From a checkpoint of a small image captioner: decoder activation reglu.
Rows from block 13 of the image encoder, named by matrix and row number. Each number is 50 + 12 x the weight over its row's rms, rounded and kept within 0 to 99. All counts start at 0. After the name is the row's rms in percent of the matrix's.
# pw: pointwise conv (encoder.blocks.13.pw.weight, 192x192x1x1), inputs 0-63
pw.11 105:53 57 54 53 47 46 34 44 75 62 46 59 28 69 35 26 61 29 46 65 50 54 46 63 48 50 46 53 56 54 49 50 42 55 68 63 55 34 78 43 58 46 63 55 52 63 58 51 50 51 37 66 27 73 37 24 30 53 79 45 35 41 50 62
pw.12 096:47 48 57 51 61 48 59 37 29 67 60 63 37 50 57 55 40 47 45 80 46 50 43 48 67 46 51 65 74 51 49 33 51 47 45 58 54 38 42 50 58 50 62 62 41 60 50 71 33 50 68 47 52 72 44 60 60 52 65 51 53 46 36 41
pw.13 106:48 34 41 50 51 49 74 59 54 73 52 55 35 40 64 56 40 43 57 56 37 40 37 40 30 32 61 59 56 41 49 39 84 39 51 40 46 33 56 45 75 61 31 44 52 46 30 55 51 60 55 35 64 34 58 51 67 58 79 51 52 56 40 53
pw.14 094:52 56 46 39 58 68 28 35 16 75 51 46 42 52 56 55 50 54 49 53 44 55 67 75 58 28 41 38 42 37 68 57 38 48 46 24 59 42 55 76 48 61 66 73 46 87 50 55 55 68 49 38 41 60 58 59 72 64 43 43 49 51 38 29
pw.15 109:61 46 63 59 59 57 37 61 51 37 85 40 37 45 41 61 42 56 49 29 57 36 74 51 71 83 52 44 57 52 69 73 23 55 57 55 67 50 32 42 57 48 41 44 39 55 56 30 63 51 44 65 67 51 34 50 52 48 46 60 54 68 55 45
pw.16 083:53 47 46 40 75 50 53 43 64 43 43 34 45 45 61 45 45 33 31 45 47 30 45 50 19 67 35 39 35 41 26 74 34 43 61 52 52 52 54 49 37 55 45 62 44 41 37 59 39 53 53 66 33 49 50 57 61 45 50 73 62 37 35 59
pw.17 104:32 47 51 50 30 43 69 60 63 43 37 58 38 47 49 60 33 40 46 45 33 42 43 24 78 40 57 32 50 22 55 62 52 52 44 51 44 52 57 57 51 53 46 49 38 50 25 49 47 49 72 55 74 54 40 43 50 40 64 34 58 62 69 38
pw.18 095:43 43 49 32 69 47 29 52 62 35 54 36 46 53 36 44 62 35 47 53 32 51 53 60 55 43 63 73 30 49 48 26 56 57 64 49 42 46 61 50 47 53 37 33 72 58 42 41 56 56 63 41 49 52 69 44 56 45 45 40 43 57 34 45
pw.19 108:49 27 53 60 51 38 40 45 46 71 57 63 47 49 67 70 38 71 48 59 38 59 69 51 58 43 43 43 19 47 51 59 35 25 69 50 56 49 37 54 54 47 63 46 44 51 39 35 54 43 58 67 54 65 22 79 42 39 35 75 34 55 57 47
pw.20 098:49 57 51 55 65 37 56 43 51 33 73 58 62 49 44 55 43 39 44 48 55 68 46 55 50 64 60 52 51 46 49 34 63 56 49 60 27 44 44 55 44 52 51 51 41 76 37 42 44 60 42 50 73 32 54 33 47 46 32 60 52 41 40 25
pw.21 102:62 57 51 50 25 48 67 38 66 58 50 56 59 44 29 53 60 42 57 66 56 40 65 58 45 47 49 47 49 49 58 44 46 46 38 68 66 66 43 54 45 45 54 51 42 29 47 58 51 56 32 44 53 89 29 48 44 57 56 48 32 51 37 16
pw.22 097:51 48 48 56 37 29 84 25 36 58 42 61 27 41 61 52 56 60 51 71 50 64 38 52 44 49 74 60 48 52 50 70 59 55 50 60 47 45 42 43 38 49 54 41 44 42 55 49 43 53 43 43 41 52 52 61 64 52 75 61 79 47 69 36
pw.23 097:54 62 45 42 56 56 53 51 36 46 84 38 55 67 56 34 39 46 63 42 43 75 33 33 48 44 53 53 69 55 51 50 46 47 47 52 69 43 56 38 52 48 46 48 67 69 62 48 46 25 57 30 43 38 30 50 58 54 55 48 41 35 45 55
pw.24 103:60 44 60 57 33 37 54 63 45 44 54 71 53 43 67 66 45 46 65 64 67 43 30 44 57 49 36 67 56 51 35 45 39 46 30 48 57 52 64 43 54 40 49 35 50 38 43 65 43 50 43 44 49 65 39 43 75 51 45 31 40 31 59 51
pw.25 104:72 49 52 33 63 57 45 56 41 46 49 39 73 49 56 39 64 44 48 51 48 57 41 40 72 55 58 48 50 76 43 45 49 45 54 41 55 43 64 37 58 58 51 67 37 68 57 45 53 51 41 55 69 49 47 42 53 54 08 47 63 38 41 62
pw.26 094:50 37 57 63 53 67 54 53 52 45 44 52 61 32 36 44 44 50 36 62 40 39 40 45 63 65 35 63 61 55 60 56 49 52 36 39 58 61 30 42 45 60 47 57 55 85 56 74 33 54 64 39 62 64 52 48 54 34 48 72 35 51 70 49
pw.27 100:50 44 36 59 50 39 33 45 48 64 59 46 56 58 25 49 37 54 43 71 74 56 34 56 68 28 49 57 41 59 37 32 60 46 55 50 57 63 47 51 51 56 54 52 51 63 39 44 50 62 72 57 52 59 34 31 65 50 78 50 44 36 68 28
pw.28 106:50 37 53 45 59 43 57 54 61 48 58 58 63 70 53 50 55 55 65 53 48 51 50 60 43 51 41 53 49 75 38 38 59 67 60 40 55 49 45 59 41 52 38 54 63 55 69 53 47 52 45 49 56 55 68 45 66 38 41 82 42 26 34 22
pw.29 103:52 35 34 48 55 55 65 44 55 34 52 39 76 62 66 44 68 46 53 49 32 36 48 53 45 28 52 50 56 42 34 65 53 46 48 38 51 54 63 39 81 60 46 63 29 47 44 60 55 63 52 67 61 46 49 42 50 56 45 78 46 37 60 55
pw.30 098:50 70 54 53 47 64 54 44 34 38 45 57 48 55 28 57 55 59 56 41 56 64 49 72 52 57 54 59 68 47 59 62 51 58 39 51 57 68 41 36 34 55 72 54 39 61 65 73 51 46 45 43 47 45 61 55 43 43 36 79 54 45 36 49
pw.31 098:39 61 50 63 56 51 51 50 65 67 59 58 52 49 50 54 43 62 53 40 42 35 33 42 54 61 37 44 41 52 54 36 53 48 70 62 57 62 40 53 69 64 48 51 35 68 43 46 63 41 48 50 63 60 50 33 69 78 55 42 47 55 59 72
pw.32 102:60 65 62 42 41 46 45 71 44 57 53 50 53 60 51 34 55 29 76 51 56 36 36 48 62 67 62 51 44 36 40 60 53 68 34 54 49 59 67 49 33 42 35 71 62 50 54 49 34 35 52 40 43 31 39 36 44 30 47 58 35 62 28 80
pw.33 098:32 71 59 36 51 45 38 43 48 34 59 39 71 87 41 56 37 94 40 49 55 37 52 39 38 25 40 47 50 75 47 52 34 44 64 74 43 55 78 52 31 39 48 29 52 76 87 53 36 44 48 63 57 37 48 37 58 48 68 47 52 59 32 49
pw.34 100:43 26 71 61 28 54 38 69 53 55 20 40 39 39 25 41 60 56 56 69 64 71 52 46 37 39 54 36 65 34 49 47 41 63 47 55 53 31 47 49 63 46 49 52 56 62 52 52 46 50 31 51 49 58 53 34 58 51 56 75 54 61 66 54
pw.35 098:54 59 53 46 61 57 66 52 64 42 57 47 43 41 56 47 20 48 72 44 41 65 55 39 53 56 55 44 68 42 58 59 59 37 55 36 45 92 55 43 42 61 39 77 39 57 31 66 47 51 34 53 51 41 58 49 41 27 60 38 37 60 66 46
pw.36 086:35 39 76 49 41 36 72 47 90 64 48 50 40 61 71 70 58 56 65 47 56 55 41 41 32 49 53 54 41 48 71 73 50 40 62 36 58 48 33 48 36 45 29 54 64 34 60 44 31 45 52 49 50 50 44 54 44 49 64 53 69 56 51 53
pw.37 093:36 54 61 58 59 35 39 32 55 57 60 44 56 33 69 46 57 44 42 34 55 42 25 50 53 50 54 58 57 50 55 50 57 46 33 62 53 42 56 53 66 30 56 58 58 66 44 53 45 32 37 56 71 36 58 47 67 40 35 38 43 48 51 19
pw.38 109:67 60 62 32 48 55 31 51 57 34 74 43 56 68 64 68 30 62 42 67 61 47 54 58 27 52 49 56 76 62 41 49 46 42 45 53 45 43 72 52 43 43 45 54 46 48 35 39 38 21 62 41 52 34 46 71 29 39 41 58 42 60 51 64
pw.39 101:60 52 85 43 42 38 43 48 48 60 50 44 56 43 67 37 59 48 40 45 41 39 45 77 68 45 39 51 59 51 32 31 39 45 22 44 59 43 51 41 50 41 46 39 79 56 32 45 60 67 66 58 49 39 52 50 54 60 59 34 47 59 37 54
pw.40 093:44 45 52 53 36 54 38 64 43 43 50 58 44 53 67 57 44 61 73 38 40 54 48 58 65 41 43 36 50 47 34 32 40 60 52 44 61 48 61 33 55 40 39 45 55 56 36 65 59 57 34 42 54 36 49 59 40 64 59 45 40 39 18 58
pw.41 102:44 45 54 37 82 52 51 48 40 48 44 46 63 67 29 67 58 34 28 61 51 38 50 52 68 57 55 60 64 37 59 55 68 60 32 40 45 70 51 47 72 46 52 47 44 53 58 27 66 51 30 50 61 62 47 51 52 49 54 61 46 33 35 48
pw.42 102:45 39 57 28 61 55 85 51 49 38 57 45 20 50 41 49 42 26 68 54 53 50 27 32 62 35 51 35 63 50 45 64 60 56 42 46 48 57 34 52 72 37 30 35 44 62 39 39 61 51 46 48 33 61 56 64 48 55 63 64 54 57 30 59
pw.43 092:28 32 46 38 56 47 53 65 38 59 46 39 31 50 34 56 48 46 55 61 40 41 54 48 49 37 38 60 29 48 53 57 46 61 58 51 55 52 45 50 45 32 38 38 41 60 62 16 41 68 13 50 35 42 48 32 56 51 50 47 43 53 62 56
pw.44 091:41 78 23 45 41 39 58 64 58 43 36 43 61 62 40 54 31 37 44 56 53 48 37 46 59 50 50 35 36 49 41 58 55 43 52 31 64 33 59 49 71 48 23 56 63 55 65 62 42 48 62 49 44 43 56 42 47 30 37 41 41 76 43 55
pw.45 110:54 63 70 65 53 56 59 41 36 52 42 42 54 81 46 45 47 65 29 61 43 34 42 69 50 35 72 43 57 51 52 40 58 33 38 56 58 39 69 67 30 48 65 37 62 57 62 45 62 58 62 54 33 54 60 67 35 23 55 57 45 56 36 72
pw.46 097:62 59 63 59 58 46 47 49 45 55 63 56 48 45 43 79 41 39 50 66 32 59 60 50 49 59 44 38 32 64 43 43 45 57 41 45 29 39 60 48 46 46 54 61 35 39 29 56 74 60 51 62 43 39 37 84 47 45 50 42 37 38 40 51
pw.47 099:66 39 43 58 58 47 55 51 55 47 55 52 42 51 45 47 57 50 37 46 57 75 47 26 49 38 52 60 53 20 69 46 49 49 80 38 58 56 30 45 45 49 62 40 46 42 55 47 43 51 36 46 49 68 46 47 45 38 35 70 51 46 37 45
pw.48 094:60 49 47 63 40 43 54 35 72 44 37 58 57 52 52 55 59 51 45 42 43 50 43 34 53 67 46 55 62 37 35 48 37 72 48 51 50 54 72 38 46 52 22 63 71 43 52 54 47 42 51 50 40 56 33 48 70 28 52 41 55 37 42 73
pw.49 100:54 42 50 53 55 38 44 60 26 46 57 62 44 56 51 81 35 79 68 55 39 35 32 47 53 45 33 56 59 45 46 52 56 29 63 58 39 38 31 51 79 38 44 47 55 50 50 53 58 62 38 78 50 39 55 46 56 49 54 58 48 77 36 50
pw.50 099:45 44 57 58 65 41 46 54 22 59 34 71 44 55 32 29 41 30 44 63 54 80 52 43 65 47 62 44 41 29 32 56 47 47 59 40 36 57 49 49 38 47 40 40 33 48 48 34 41 45 56 40 48 55 57 53 42 43 32 54 48 51 60 52
pw.51 108:56 49 32 39 62 40 52 42 42 49 48 43 50 41 42 60 75 41 63 53 49 78 51 29 50 51 38 52 60 86 50 46 42 49 46 53 42 44 46 59 49 68 34 20 52 34 54 51 40 55 72 48 56 23 66 56 55 59 60 40 40 52 55 39
pw.52 101:47 64 58 39 50 59 83 66 54 45 42 51 31 56 52 43 43 55 44 57 60 53 44 34 36 60 74 45 45 73 34 52 49 43 23 42 47 48 31 46 43 40 59 39 40 35 43 33 40 48 40 44 56 58 44 41 71 66 64 56 58 47 64 43
pw.53 107:62 48 55 53 44 41 45 43 51 52 60 63 41 29 69 44 54 70 29 36 69 80 36 43 37 46 58 37 28 64 51 40 54 55 50 62 27 66 46 43 43 57 70 56 25 45 46 40 30 57 43 40 58 59 50 54 56 44 64 42 64 46 41 54
pw.54 095:65 49 55 80 37 44 58 48 49 47 58 52 45 45 29 38 62 63 44 37 41 76 26 53 53 35 39 34 51 61 61 37 69 61 39 46 61 24 58 62 50 46 49 49 47 41 45 49 71 69 61 48 56 31 41 40 53 58 67 42 54 48 50 43
pw.55 098:62 37 41 41 55 47 30 46 58 54 42 55 47 40 49 47 72 38 41 38 51 44 30 57 53 44 42 69 46 52 40 69 40 72 58 62 35 64 88 40 71 54 21 40 55 30 58 54 69 28 62 36 46 59 35 54 49 32 74 54 48 39 44 44
pw.56 092:55 52 45 58 38 27 41 40 53 62 47 65 38 57 46 55 80 70 43 48 57 54 46 49 61 53 44 44 44 43 52 32 61 68 46 61 62 35 42 52 52 36 58 31 42 44 49 32 50 59 39 38 38 47 49 53 40 49 49 55 40 45 78 47
pw.57 092:41 46 34 34 45 42 62 52 20 60 41 43 44 58 56 56 59 53 53 66 40 45 16 90 49 59 55 28 48 23 33 46 43 58 52 61 50 42 50 54 32 41 63 58 55 47 39 49 40 34 16 62 28 62 45 49 62 50 59 62 51 53 53 47
pw.58 108:52 47 61 42 59 48 64 56 57 45 43 44 52 64 45 53 40 55 55 47 60 51 31 46 50 66 59 62 37 45 40 69 61 71 86 57 40 39 74 42 45 51 50 62 55 31 60 59 37 49 57 46 42 57 39 87 36 58 52 42 50 52 48 60
pw.59 104:59 46 53 59 45 49 45 55 33 65 52 58 47 40 32 53 41 40 52 63 46 45 52 52 47 42 31 46 37 68 42 57 61 37 43 37 62 58 66 47 64 55 54 50 41 45 50 50 60 63 50 48 42 44 50 34 47 49 86 74 45 37 58 45
pw.60 098:64 55 61 46 36 62 26 60 32 49 57 57 45 41 61 53 51 64 52 52 65 61 36 63 54 66 70 60 49 69 45 40 43 64 47 56 62 45 70 57 35 42 65 45 45 38 40 49 41 36 46 59 80 54 48 46 54 53 39 45 54 37 57 36
pw.61 098:52 74 35 60 38 78 45 48 45 65 64 45 29 54 42 45 37 62 42 51 38 32 55 26 42 48 40 48 45 42 48 58 52 38 19 41 52 39 53 64 57 62 64 55 57 54 38 54 34 28 43 36 43 52 36 57 63 60 60 68 45 36 61 56