From a checkpoint of a small image captioner.
Data: trained on photos of plants and fungi (iNaturalist), 90422 training examples, 24.2 epochs.
Rows from block 3 of the text decoder, named by matrix and row number. Rows with one number belong to one attention dimension. Each number is 128 + 32 x the weight over its row's rms, rounded and kept within 0 to 255. All counts start at 0. Numbers have three digits each. After the name is the row's rms in percent of the matrix's.
# q: attention query, key and value (stacked) (decoder.blocks.3.attn.qkv.weight, 768x256, the q third), inputs 172-255
# k: attention query, key and value (stacked) (decoder.blocks.3.attn.qkv.weight, 768x256, the k third), inputs 172-255
q.71 100:121168097098075178145122126137131118116119122158130124194118183144126114122138045136104124147137092132142152126154186194099059143130160183093120159126136160047163126122115110112125157043158043165125098151138184164104064144188117098136121081166174097148
k.71 102:176100063188119096077171092188105106131150146163105106133118062155210104106137148091123121082069117135134139115122167107161112133057108112140100102122225142167148118105117193121123152138129133080084105165130148107080077117148125158101183144144123114053
q.72 094:077092140151125162111142099134198134118165122134106075177088150148091074177083123170137155189098162082121121184117119120124129126116126136120134093147147142147110108159120094184141142143088140133097083130141123115153129200102127053097073200134161093154
k.72 097:116129125166121166091179149147114192107147118074202174114114130094138167123108057144157122146186132198136126155154159131117174125101156138102126112136129109173088145140118099113128128087149106120121132065098112150118109165124141118171139104180135117170
q.73 093:136090085141144124131098157156149129150194156105132102082099091164132166113100140156150131065041100155118101172121091150116147154143088136095133152127110171109180140149151179124173152057125184079075092103091174187143114082165077207115100098110144139142
k.73 089:199102180078151116128135123121120164142088136104081157136167153102144126128093094112089148108135118147068052130110159115142168064092126095166124089035109123180143173150136171172166125122101066117152111053146161154074133124178141126085125106097152126132
q.74 099:092157186097125135140171140137121087130061134145154119110136139162112125177098146107081118104194096122103108159104114156134124111168154157162180138171070218109191132126116145118133110123137126093157129138141177087152109151145140179152127095106161137133
k.74 093:140135167132077126147052106112170146131129123186128094130109088160142159151148116213082149104168102097158138167185162120086035112188125143139200106122130159134087163152117106149105131101186130151112108114121149140134133149109136157086094157098079175124
q.75 102:193115189136089117151074085120117152144116079152119109134106110049084129073159132115150193099127138121092133105124119149177137150117170202118132094174130102116136179117167138139217137203093122173148169113077171134111106141086104118109093179103131121107
k.75 104:156122078151152144095130104135203055138088156140124099141116158104147079182158107128146133136135110141200201161079161157078099111109164098150124158108147081141147105106128110099020144163197122083113158149153181153089099082155153119135105125087150146115
q.76 103:146164186145076115182161101124149108164117067191141145078155081100167059147137114103101110123145189110194174171059131160135121107151101147106124150102165111075112130204074125074101077126133159171155153161083137074165098151165125113127171078126146078143
k.76 105:076168089062139128099145130130154098097172102158154175149062061136142124150127080130195166076080126111139151156161124091132139161114178126121119162084124132080092120141131162122141098166152170102110173078118153092130143131126097076149054181159135168077
q.77 104:152114131120092139135094097157099109088097141130142130143151099085043153127137181125134203117124094142159115158138147065105098153098091093125102226143094115152108104077143162136168170112159071153121109144158135137145190083169115120144136152098187110131
k.77 099:064172169128040097151114168137173176174093148030145154090122132156059120097126134159099112184170161116120093147154193088141133108098098177164107146130128149108121124135082098132073116150087167138172075193118159107112145116150111151113182150141105137163
q.78 100:063126051165160149075085121142184136172187141163122120125121141102170135136131140159102153174148057136096122084096125199096153154085072109184152126103118176121116146124146139112133154180164108100091177131095135191102121105107143127124153127137082162137
k.78 108:140143078045119108114181119149027080124156076159092108090147135117163110069102165101101116179185170208133145115093126138107112124138092141184132141095116104122178113094111161125154136130128148134141075130119157117138135087106146173144164126097102110219
q.79 103:117119137139140137147087099135108115124120150191088109147141150109121172138102121071096156121129174094132126191165192181087111097117064119112109120123114097141124154135083133179104097131172108191089122099127075111166109085135172158151116116131161139118
k.79 097:115141129093102132210128088116127158123137111075104122082128076132134142143127139173134139074131138167090126111095125173153128116151143107132136107165119122166092125140108150134143136100142176147114156097181163142069096153119116123144132191220114149182
q.80 096:129064086165129134178095086123140120127121151136132155100097058144148064173134132074078121142144069092136139114146152136125114113144184179157171136107127130140156110102105072123138142105064066187072164109076094101158104106125134112097182100099171128170
k.80 100:102082136139170173083085189156149151143098092153134145160119138115121168159094124099099108097105132114168116109169094122138125142127107099145144138144076156087164117131065033145081155119108102119145134112120137141176135124144162135163140133117118085126
q.81 108:095089134124087136106112083180116116103127134083113140128141113087172119138139091129137099167144130082047163143095101112146144160147102144165146171123171109141128128184077159134149092171154126150082074179127098095116145176081121136147099151138130148135
k.81 104:181099089158088118083141115122125105154143106161146167137124101162178152108170083096144122112103110083156158130097168159101133163197168154187140144150057186107188113116153092107093125107175068116170059127148135151098123166133131124099101177119186127127
q.82 113:116143185108156118140126111103105192126098140085147120104119127185105147146101091146143143107121117141160147183111158181090125103136172096154101125201157125068098132087153092091158153137140101119179127117136103084154094136140153171161145066097167124148
k.82 112:129117138091187173086140141140167189163155214143118065132151147203087122160132093100124135140100056122151135158151134144116105103107075169137138195100129065131099114051142107098080206202102113155095158118160104166115092128144120099107090114130171137117
q.83 109:121143149124077118110111124060071144120190155130101078096156132176087137127157157108105144118136133107125128067124146123144156100154238128127083143125083095098144132154115100117166121118090129092167128130130105154142139153159098125156168147151193096200
k.83 111:150128199113151117143108149157142147134126112131186153129133197116110101104135090080179150147136081108136132123198109219092157099114149063145152100124187075108133159183086091179136162087131145168119158132147096149121184107142129078155134116070180024146
q.84 102:115106094107162115074106101135103137119100117083178054187080099137151109120156098116102137146142153144129102127101107137112076144140152201211119195106122153113192174203111119114128147185133151138117121125119114091126113105088098126098079084103158160125
k.84 104:190144157161146131191105146161172138067097121126148166159126125113101180127107129073092123085124127179115104144127135099137176130145136095070108166074148160111045102141164120133114111139136055109075178126214099187104103128112131126107107197115152154077
q.85 091:099135154107103197079089117141091170139103102203210103093121081093067110125162142175117095102177123163157074128082130144150106163159125104158181143159115143118179136171149092125144108091145143132158073103196194153095184163115169106130088192057100132142
k.85 100:168134134168149178082122114105115161105162100080146135093144106140221152119126112132120086125107150084156140063084095125151153155179134132152124130157117101125180116086163143138146079106100131120140079099135108103157201111089156085181113133158157198094
q.86 089:093164151104108126095117121171088157120117098143128114155090142159084088123104168137178094151146123164174199051106113177135130109085135180085119125112107160132121157086161172101104117111203075121167108160121076126153156107188172094091078080168158076116
k.86 095:149166179166087137132160172136198118086143157141146138105088119102157114149131166158127102194135120159117154108159086166098174142128085096119112135142169116072116111099163127093108109108108106181110096131153113179113118167188103179149115146138193154114
q.87 091:105121141169125124095108134094128145135134084189146159147098111145095196121110087129120127142163099083127147135179122105142118107065160154148143120121150096182076148143112113150123150126177099120154122210063128121116127056108125099117122123116182096122
k.87 098:145162109111101208108158126117114087194145188084156075173100102114164117101097166128140127123178124106108086103141085199128134150130099177124099118097134104073118126148096133137126097110120114167149096138123143168057127149173122110150122081082150149155
q.88 103:116110131159134146134110167191135097158153090084113139072117104156121130106147138068081101103149126127073214112165149145103131163148087190150170174124166122137150133130112147077120120086095070140099148134119178158123128109176135115106194146122181134129
k.88 098:106149138147100164107129160125144139144119088149147146124096123186174151147108135085055127143101128073128182121127196143121108065164134152163114189115118122083099120120110160109029101134129138120157136091146169062092095146096136117117107123159139126120
q.89 104:143144052137122139098104204106206092133179109128160078128130130190140215099100163112144097087157122178168121199143152102112148143181165172126117190098117126126121127082157089143099140088148112209153150136160130106103110091126170121135127123156109135193
k.89 104:126084065180103095132123096161166094171113147137156164162149155154105097094157178142167146103134117115109070098122122128084160162083114106094132132074145088145179135185150057113133138117103095115153177184136141099151091166114129146108131116133125132132
q.90 103:159161126105109153161148137083102118150143122087176148172115130110108161060138108091125086103141064166152136077121121149131106137104135153115086141177106087163095115156135102162195134131141116172088142133108175133133145182113106143135070140189126123087
k.90 113:196173095097173097157114104149140085133130145065119145135145122150132149123161070067191039171130126098096089143119145101143107169108141140143158106162102124120115167166107100128179092101113155119098163129148108119165163088200168131142099143100136154148
q.91 115:102232167136150152173131106130159157121175136159045172123086147110146138139126135143122090138105113096165123159152104096105110079123056099177089136095134119137191137087194151113168098105151132087088117116134114153126091129109128141135147108163140202116
k.91 116:147093098142113132077117149067197150146156179119105165047090101129177099164080148175157118129142087086146128143125161155125129143112173123121124113108115133157126136086177143121212136115140106124130089124125153096120047061121153110070171132100151187142
q.92 098:118081133136138153140113100199159152134131152172107165166123141142053160115127114132096033082157178176161176097056145167134158140147104114134128131127089189150116141104163166115209113094114108150131111153165158087090047069136170128110154168147161145115
k.92 095:123081099127133144150090105138128094139127136108105139133195101137175143098111134162149115112071128105205158152134095137097093143136098082182188156108099159177175113109124163095078106120180158130097141185112157111151090060131102091121123122083162126104
q.93 103:118091160120163126163122161060113105144076138095111161156180157127175141114103080174147091120125107123132070165114099124160128198150110087098108159141131095132148095088139075157094112129129120087133072162112117089091126157135147172133150149139186205122
k.93 104:162126099103112131111153104104105134139133093086150119066195107098178085139140178083085116136129112104099153128030144155142132134105123145150154143149174112113142159116131103127126228149130122153096168059144196159121129155110131142153124175159068146157
q.94 106:101136096179101173131168135120172123152153158112130217140129138083118191125093187121177120102097137140098133089126111139127154146106098213139128221115114115142121123113137200139118123076093132176094121163132097144109148139117125074094146148119126156162
k.94 105:100127162141167125102084111124135100153183157140094134115153145132114115129143192123108071124096129086133070151168143125127139128091143156109142095077090132164213122161142140112132122078152138160125121080141140120098069139172147157161065126120146141120
q.95 101:095118083150136161099174168103104136078054077113150146137156164165130163164135100053149106120153108162185108082121137125094125161110047127100161111145085095068095128099123120123137110136155101071131152123157105142159146167096130131176086107179162105099
k.95 111:159104075072148126182136141167102086179133082123079101132129186135112108158130076094095115172130109089131112157177080080145147111114169112077173132185103171110054131137141092121121116144097155111137167100111086074175117196119116178165077147119084159043
q.96 099:131144133191104095111146081091105165121124081112110162173119135148108130120118146167116185165103144113150139184036135063136092134161093165163141132120092151158076103100100153109067136109063181105038183133096109128111107119079112170061092113151147179138
k.96 100:132129132117082079086186103128127089153076187125114097147121113139132160126115174139116135124150138146146145116065111118102139137220072120148100139050143157139055168117100109148158067130109127116116131116138133106182197166121132109110105143120162120154
q.97 092:086104126142153081133124075110127092134154086149190099104162162128156126143137166081150102131122145118117125106158088131129119094089142113088115110120151085117134092148106132162176125208118103148163147191110093145106157114156192124137185153160146110121
k.97 093:152115173072136150177136084161106080083055129116112130118084124150106161213199122166101150173132057103106099107140153145129147140120163067161120121118121165147132097100096087144119141198166110100136106140127143133102100140126151181177149110117124113127
q.98 101:081094144099154102124139167153134163173144044102126147158089135158150144135188119130137152172144109111131146133156066160091129136145152132099121067142134180109063099096133103117090150092102069118174141072179117085070142167102170160109115166125146181159
k.98 093:147112152106139134165125045121159163159098111134102175086142147061123054124123152066109129123116049131191060129156153117155128089109136068154210155159163126149110114161073123156132106136112171098117117153147134116086120112136130151169175104136089132172
q.99 098:118139088105126107110134124198142163143128116168149124128135115160162132139132118150114115125124170091109148153175068143124131105211088135141109140058125150139084104122139100135114158136130141124128149139123040121083058132119109109076106171157093140109
k.99 094:116079108103141148120107121035112147122140163149050074125171128151107173151154177141083124186133126159157135152122122112113116125133147155181133127099145186144124081107131134144096096091188101149101085111077133089098097124126136108123126159160101110057
q.100 104:111130203170114123171104148141157120103050131134174137161141139178094151176106146142128133120109155127151116104104138077162112124123160158180116160126162186173168121125113094071165140148146172111121140118145117089093095105133142195148163153103135130108
k.100 109:085090092124107129187113153170105164114053165083145100152171093136133163077094108165083095162146130113117148144091071142087145132125101131115145066114172121067110161112141142056122117167109140115146123115190114175161153124162124137146108116094127103136
q.101 103:142106159100189076130192106117117135102092183087101139071143100156062143145092111126115237075121122131098115127145195139109167120103177116075129130041162121159196120123058085130134091121156059125158135130164146150093156157147136117162109186150097148101
k.101 104:062127101164178100152108110103157140164118127156165143104169105133129126142068103149045191118160117149111051088078159132100146188101132160092163063185097085092119160076150123131124204079138127142100135129137128100154076137121090112090130099161104158104
q.102 088:129135112124122112119158121073158159119060131126093100169115163154129109070079130147146158080124168130062048144138086182115157135109046108078103146146162147158146132186115117131119091204120180113139084134103100083146154065175158131078166079135222077122
k.102 093:171143117096086125147129121149121110096115116148107099142136204141144151109134126162144024148087100123093143187169125151114159112144050066169134085088120145156118149139167111115138111113177134117131150112138167103129146112099120168106129111143109054151
q.103 111:091114118130123124111130169093057124141158115138112124136170130124142116132199121164137135122109178134148122092138108144113129123167132183143129133113117128178155106079159152086171142120144094121120097116142118112136158137113072052127161114085144130100
k.103 111:211176140178121095191150138062129133129167121136108107092123115137100069140149121103104126148161111137144155168065147121136087179049136130081149094134088106126095148189180079149121105109142110111108125073104136072133166158125098083157104164210110137170
q.104 102:121136102097100152154168111117114077103165135140076157075126130103175110155182137195076121121142126153165115125127119118147130106178048097089087144131084073082175123134182102149111139155167136141185149098092145120173195144160115197115080110117155054172
k.104 100:124141131113137119119143133083141127115127102146129150119130130129138132173088114127141146166149175085130190133116098113173090127094111147123103184125152064114163159184100113152137159143095197135098198146102158131179122068110174092091073159139179099097
q.105 099:076106087122138117122144078202147118073166177138144174138073148114132133164122056137094145143200139084066146114129100096152106122098086140144137124138139125103150118148107145118083120146081088142125133083169126133122139158136156104134066129122173131081
k.105 105:085141142188130101171095144135062105177099108136170117132119172089123146126166051137137114166132090135114126087165116167196106106167127133136151186113099100155170128069103099101138082132116117089177076149110165180118141153159161091140148136156186105134
q.106 102:121128154099178156050122189094167130110169105131099115094117150161151147117189125147149147090115123133137097165121133104105122073097132105067171130125122103109154122136096154076119136094130159166161127120067099126127144125082159117039153140085144064133
k.106 100:115160111110135081152104110135165103128129185229159151148155136114117109143060137138167171133106123156139165141111133127137094133108099103153180079072160111117154097131159116065145099093104132118132190119124109109077105140157144100148117133124162113088
q.107 108:122119159136145123125083136078136178114115148135121097147125130206138154137149132145071120077117115145141092081181083139121108177136147142129115116116087156138124128109183113091132110146166051132105137124148112102132182101074194044084107151108097112121
k.107 105:160104173198145168144196103136117150133140086143153125139145166126157113099131119164111135101163169148101043117117089163131125119111214133133191075170164126155115128157102082110116099150155056127113129073126158081096202156099115129104112125160109103101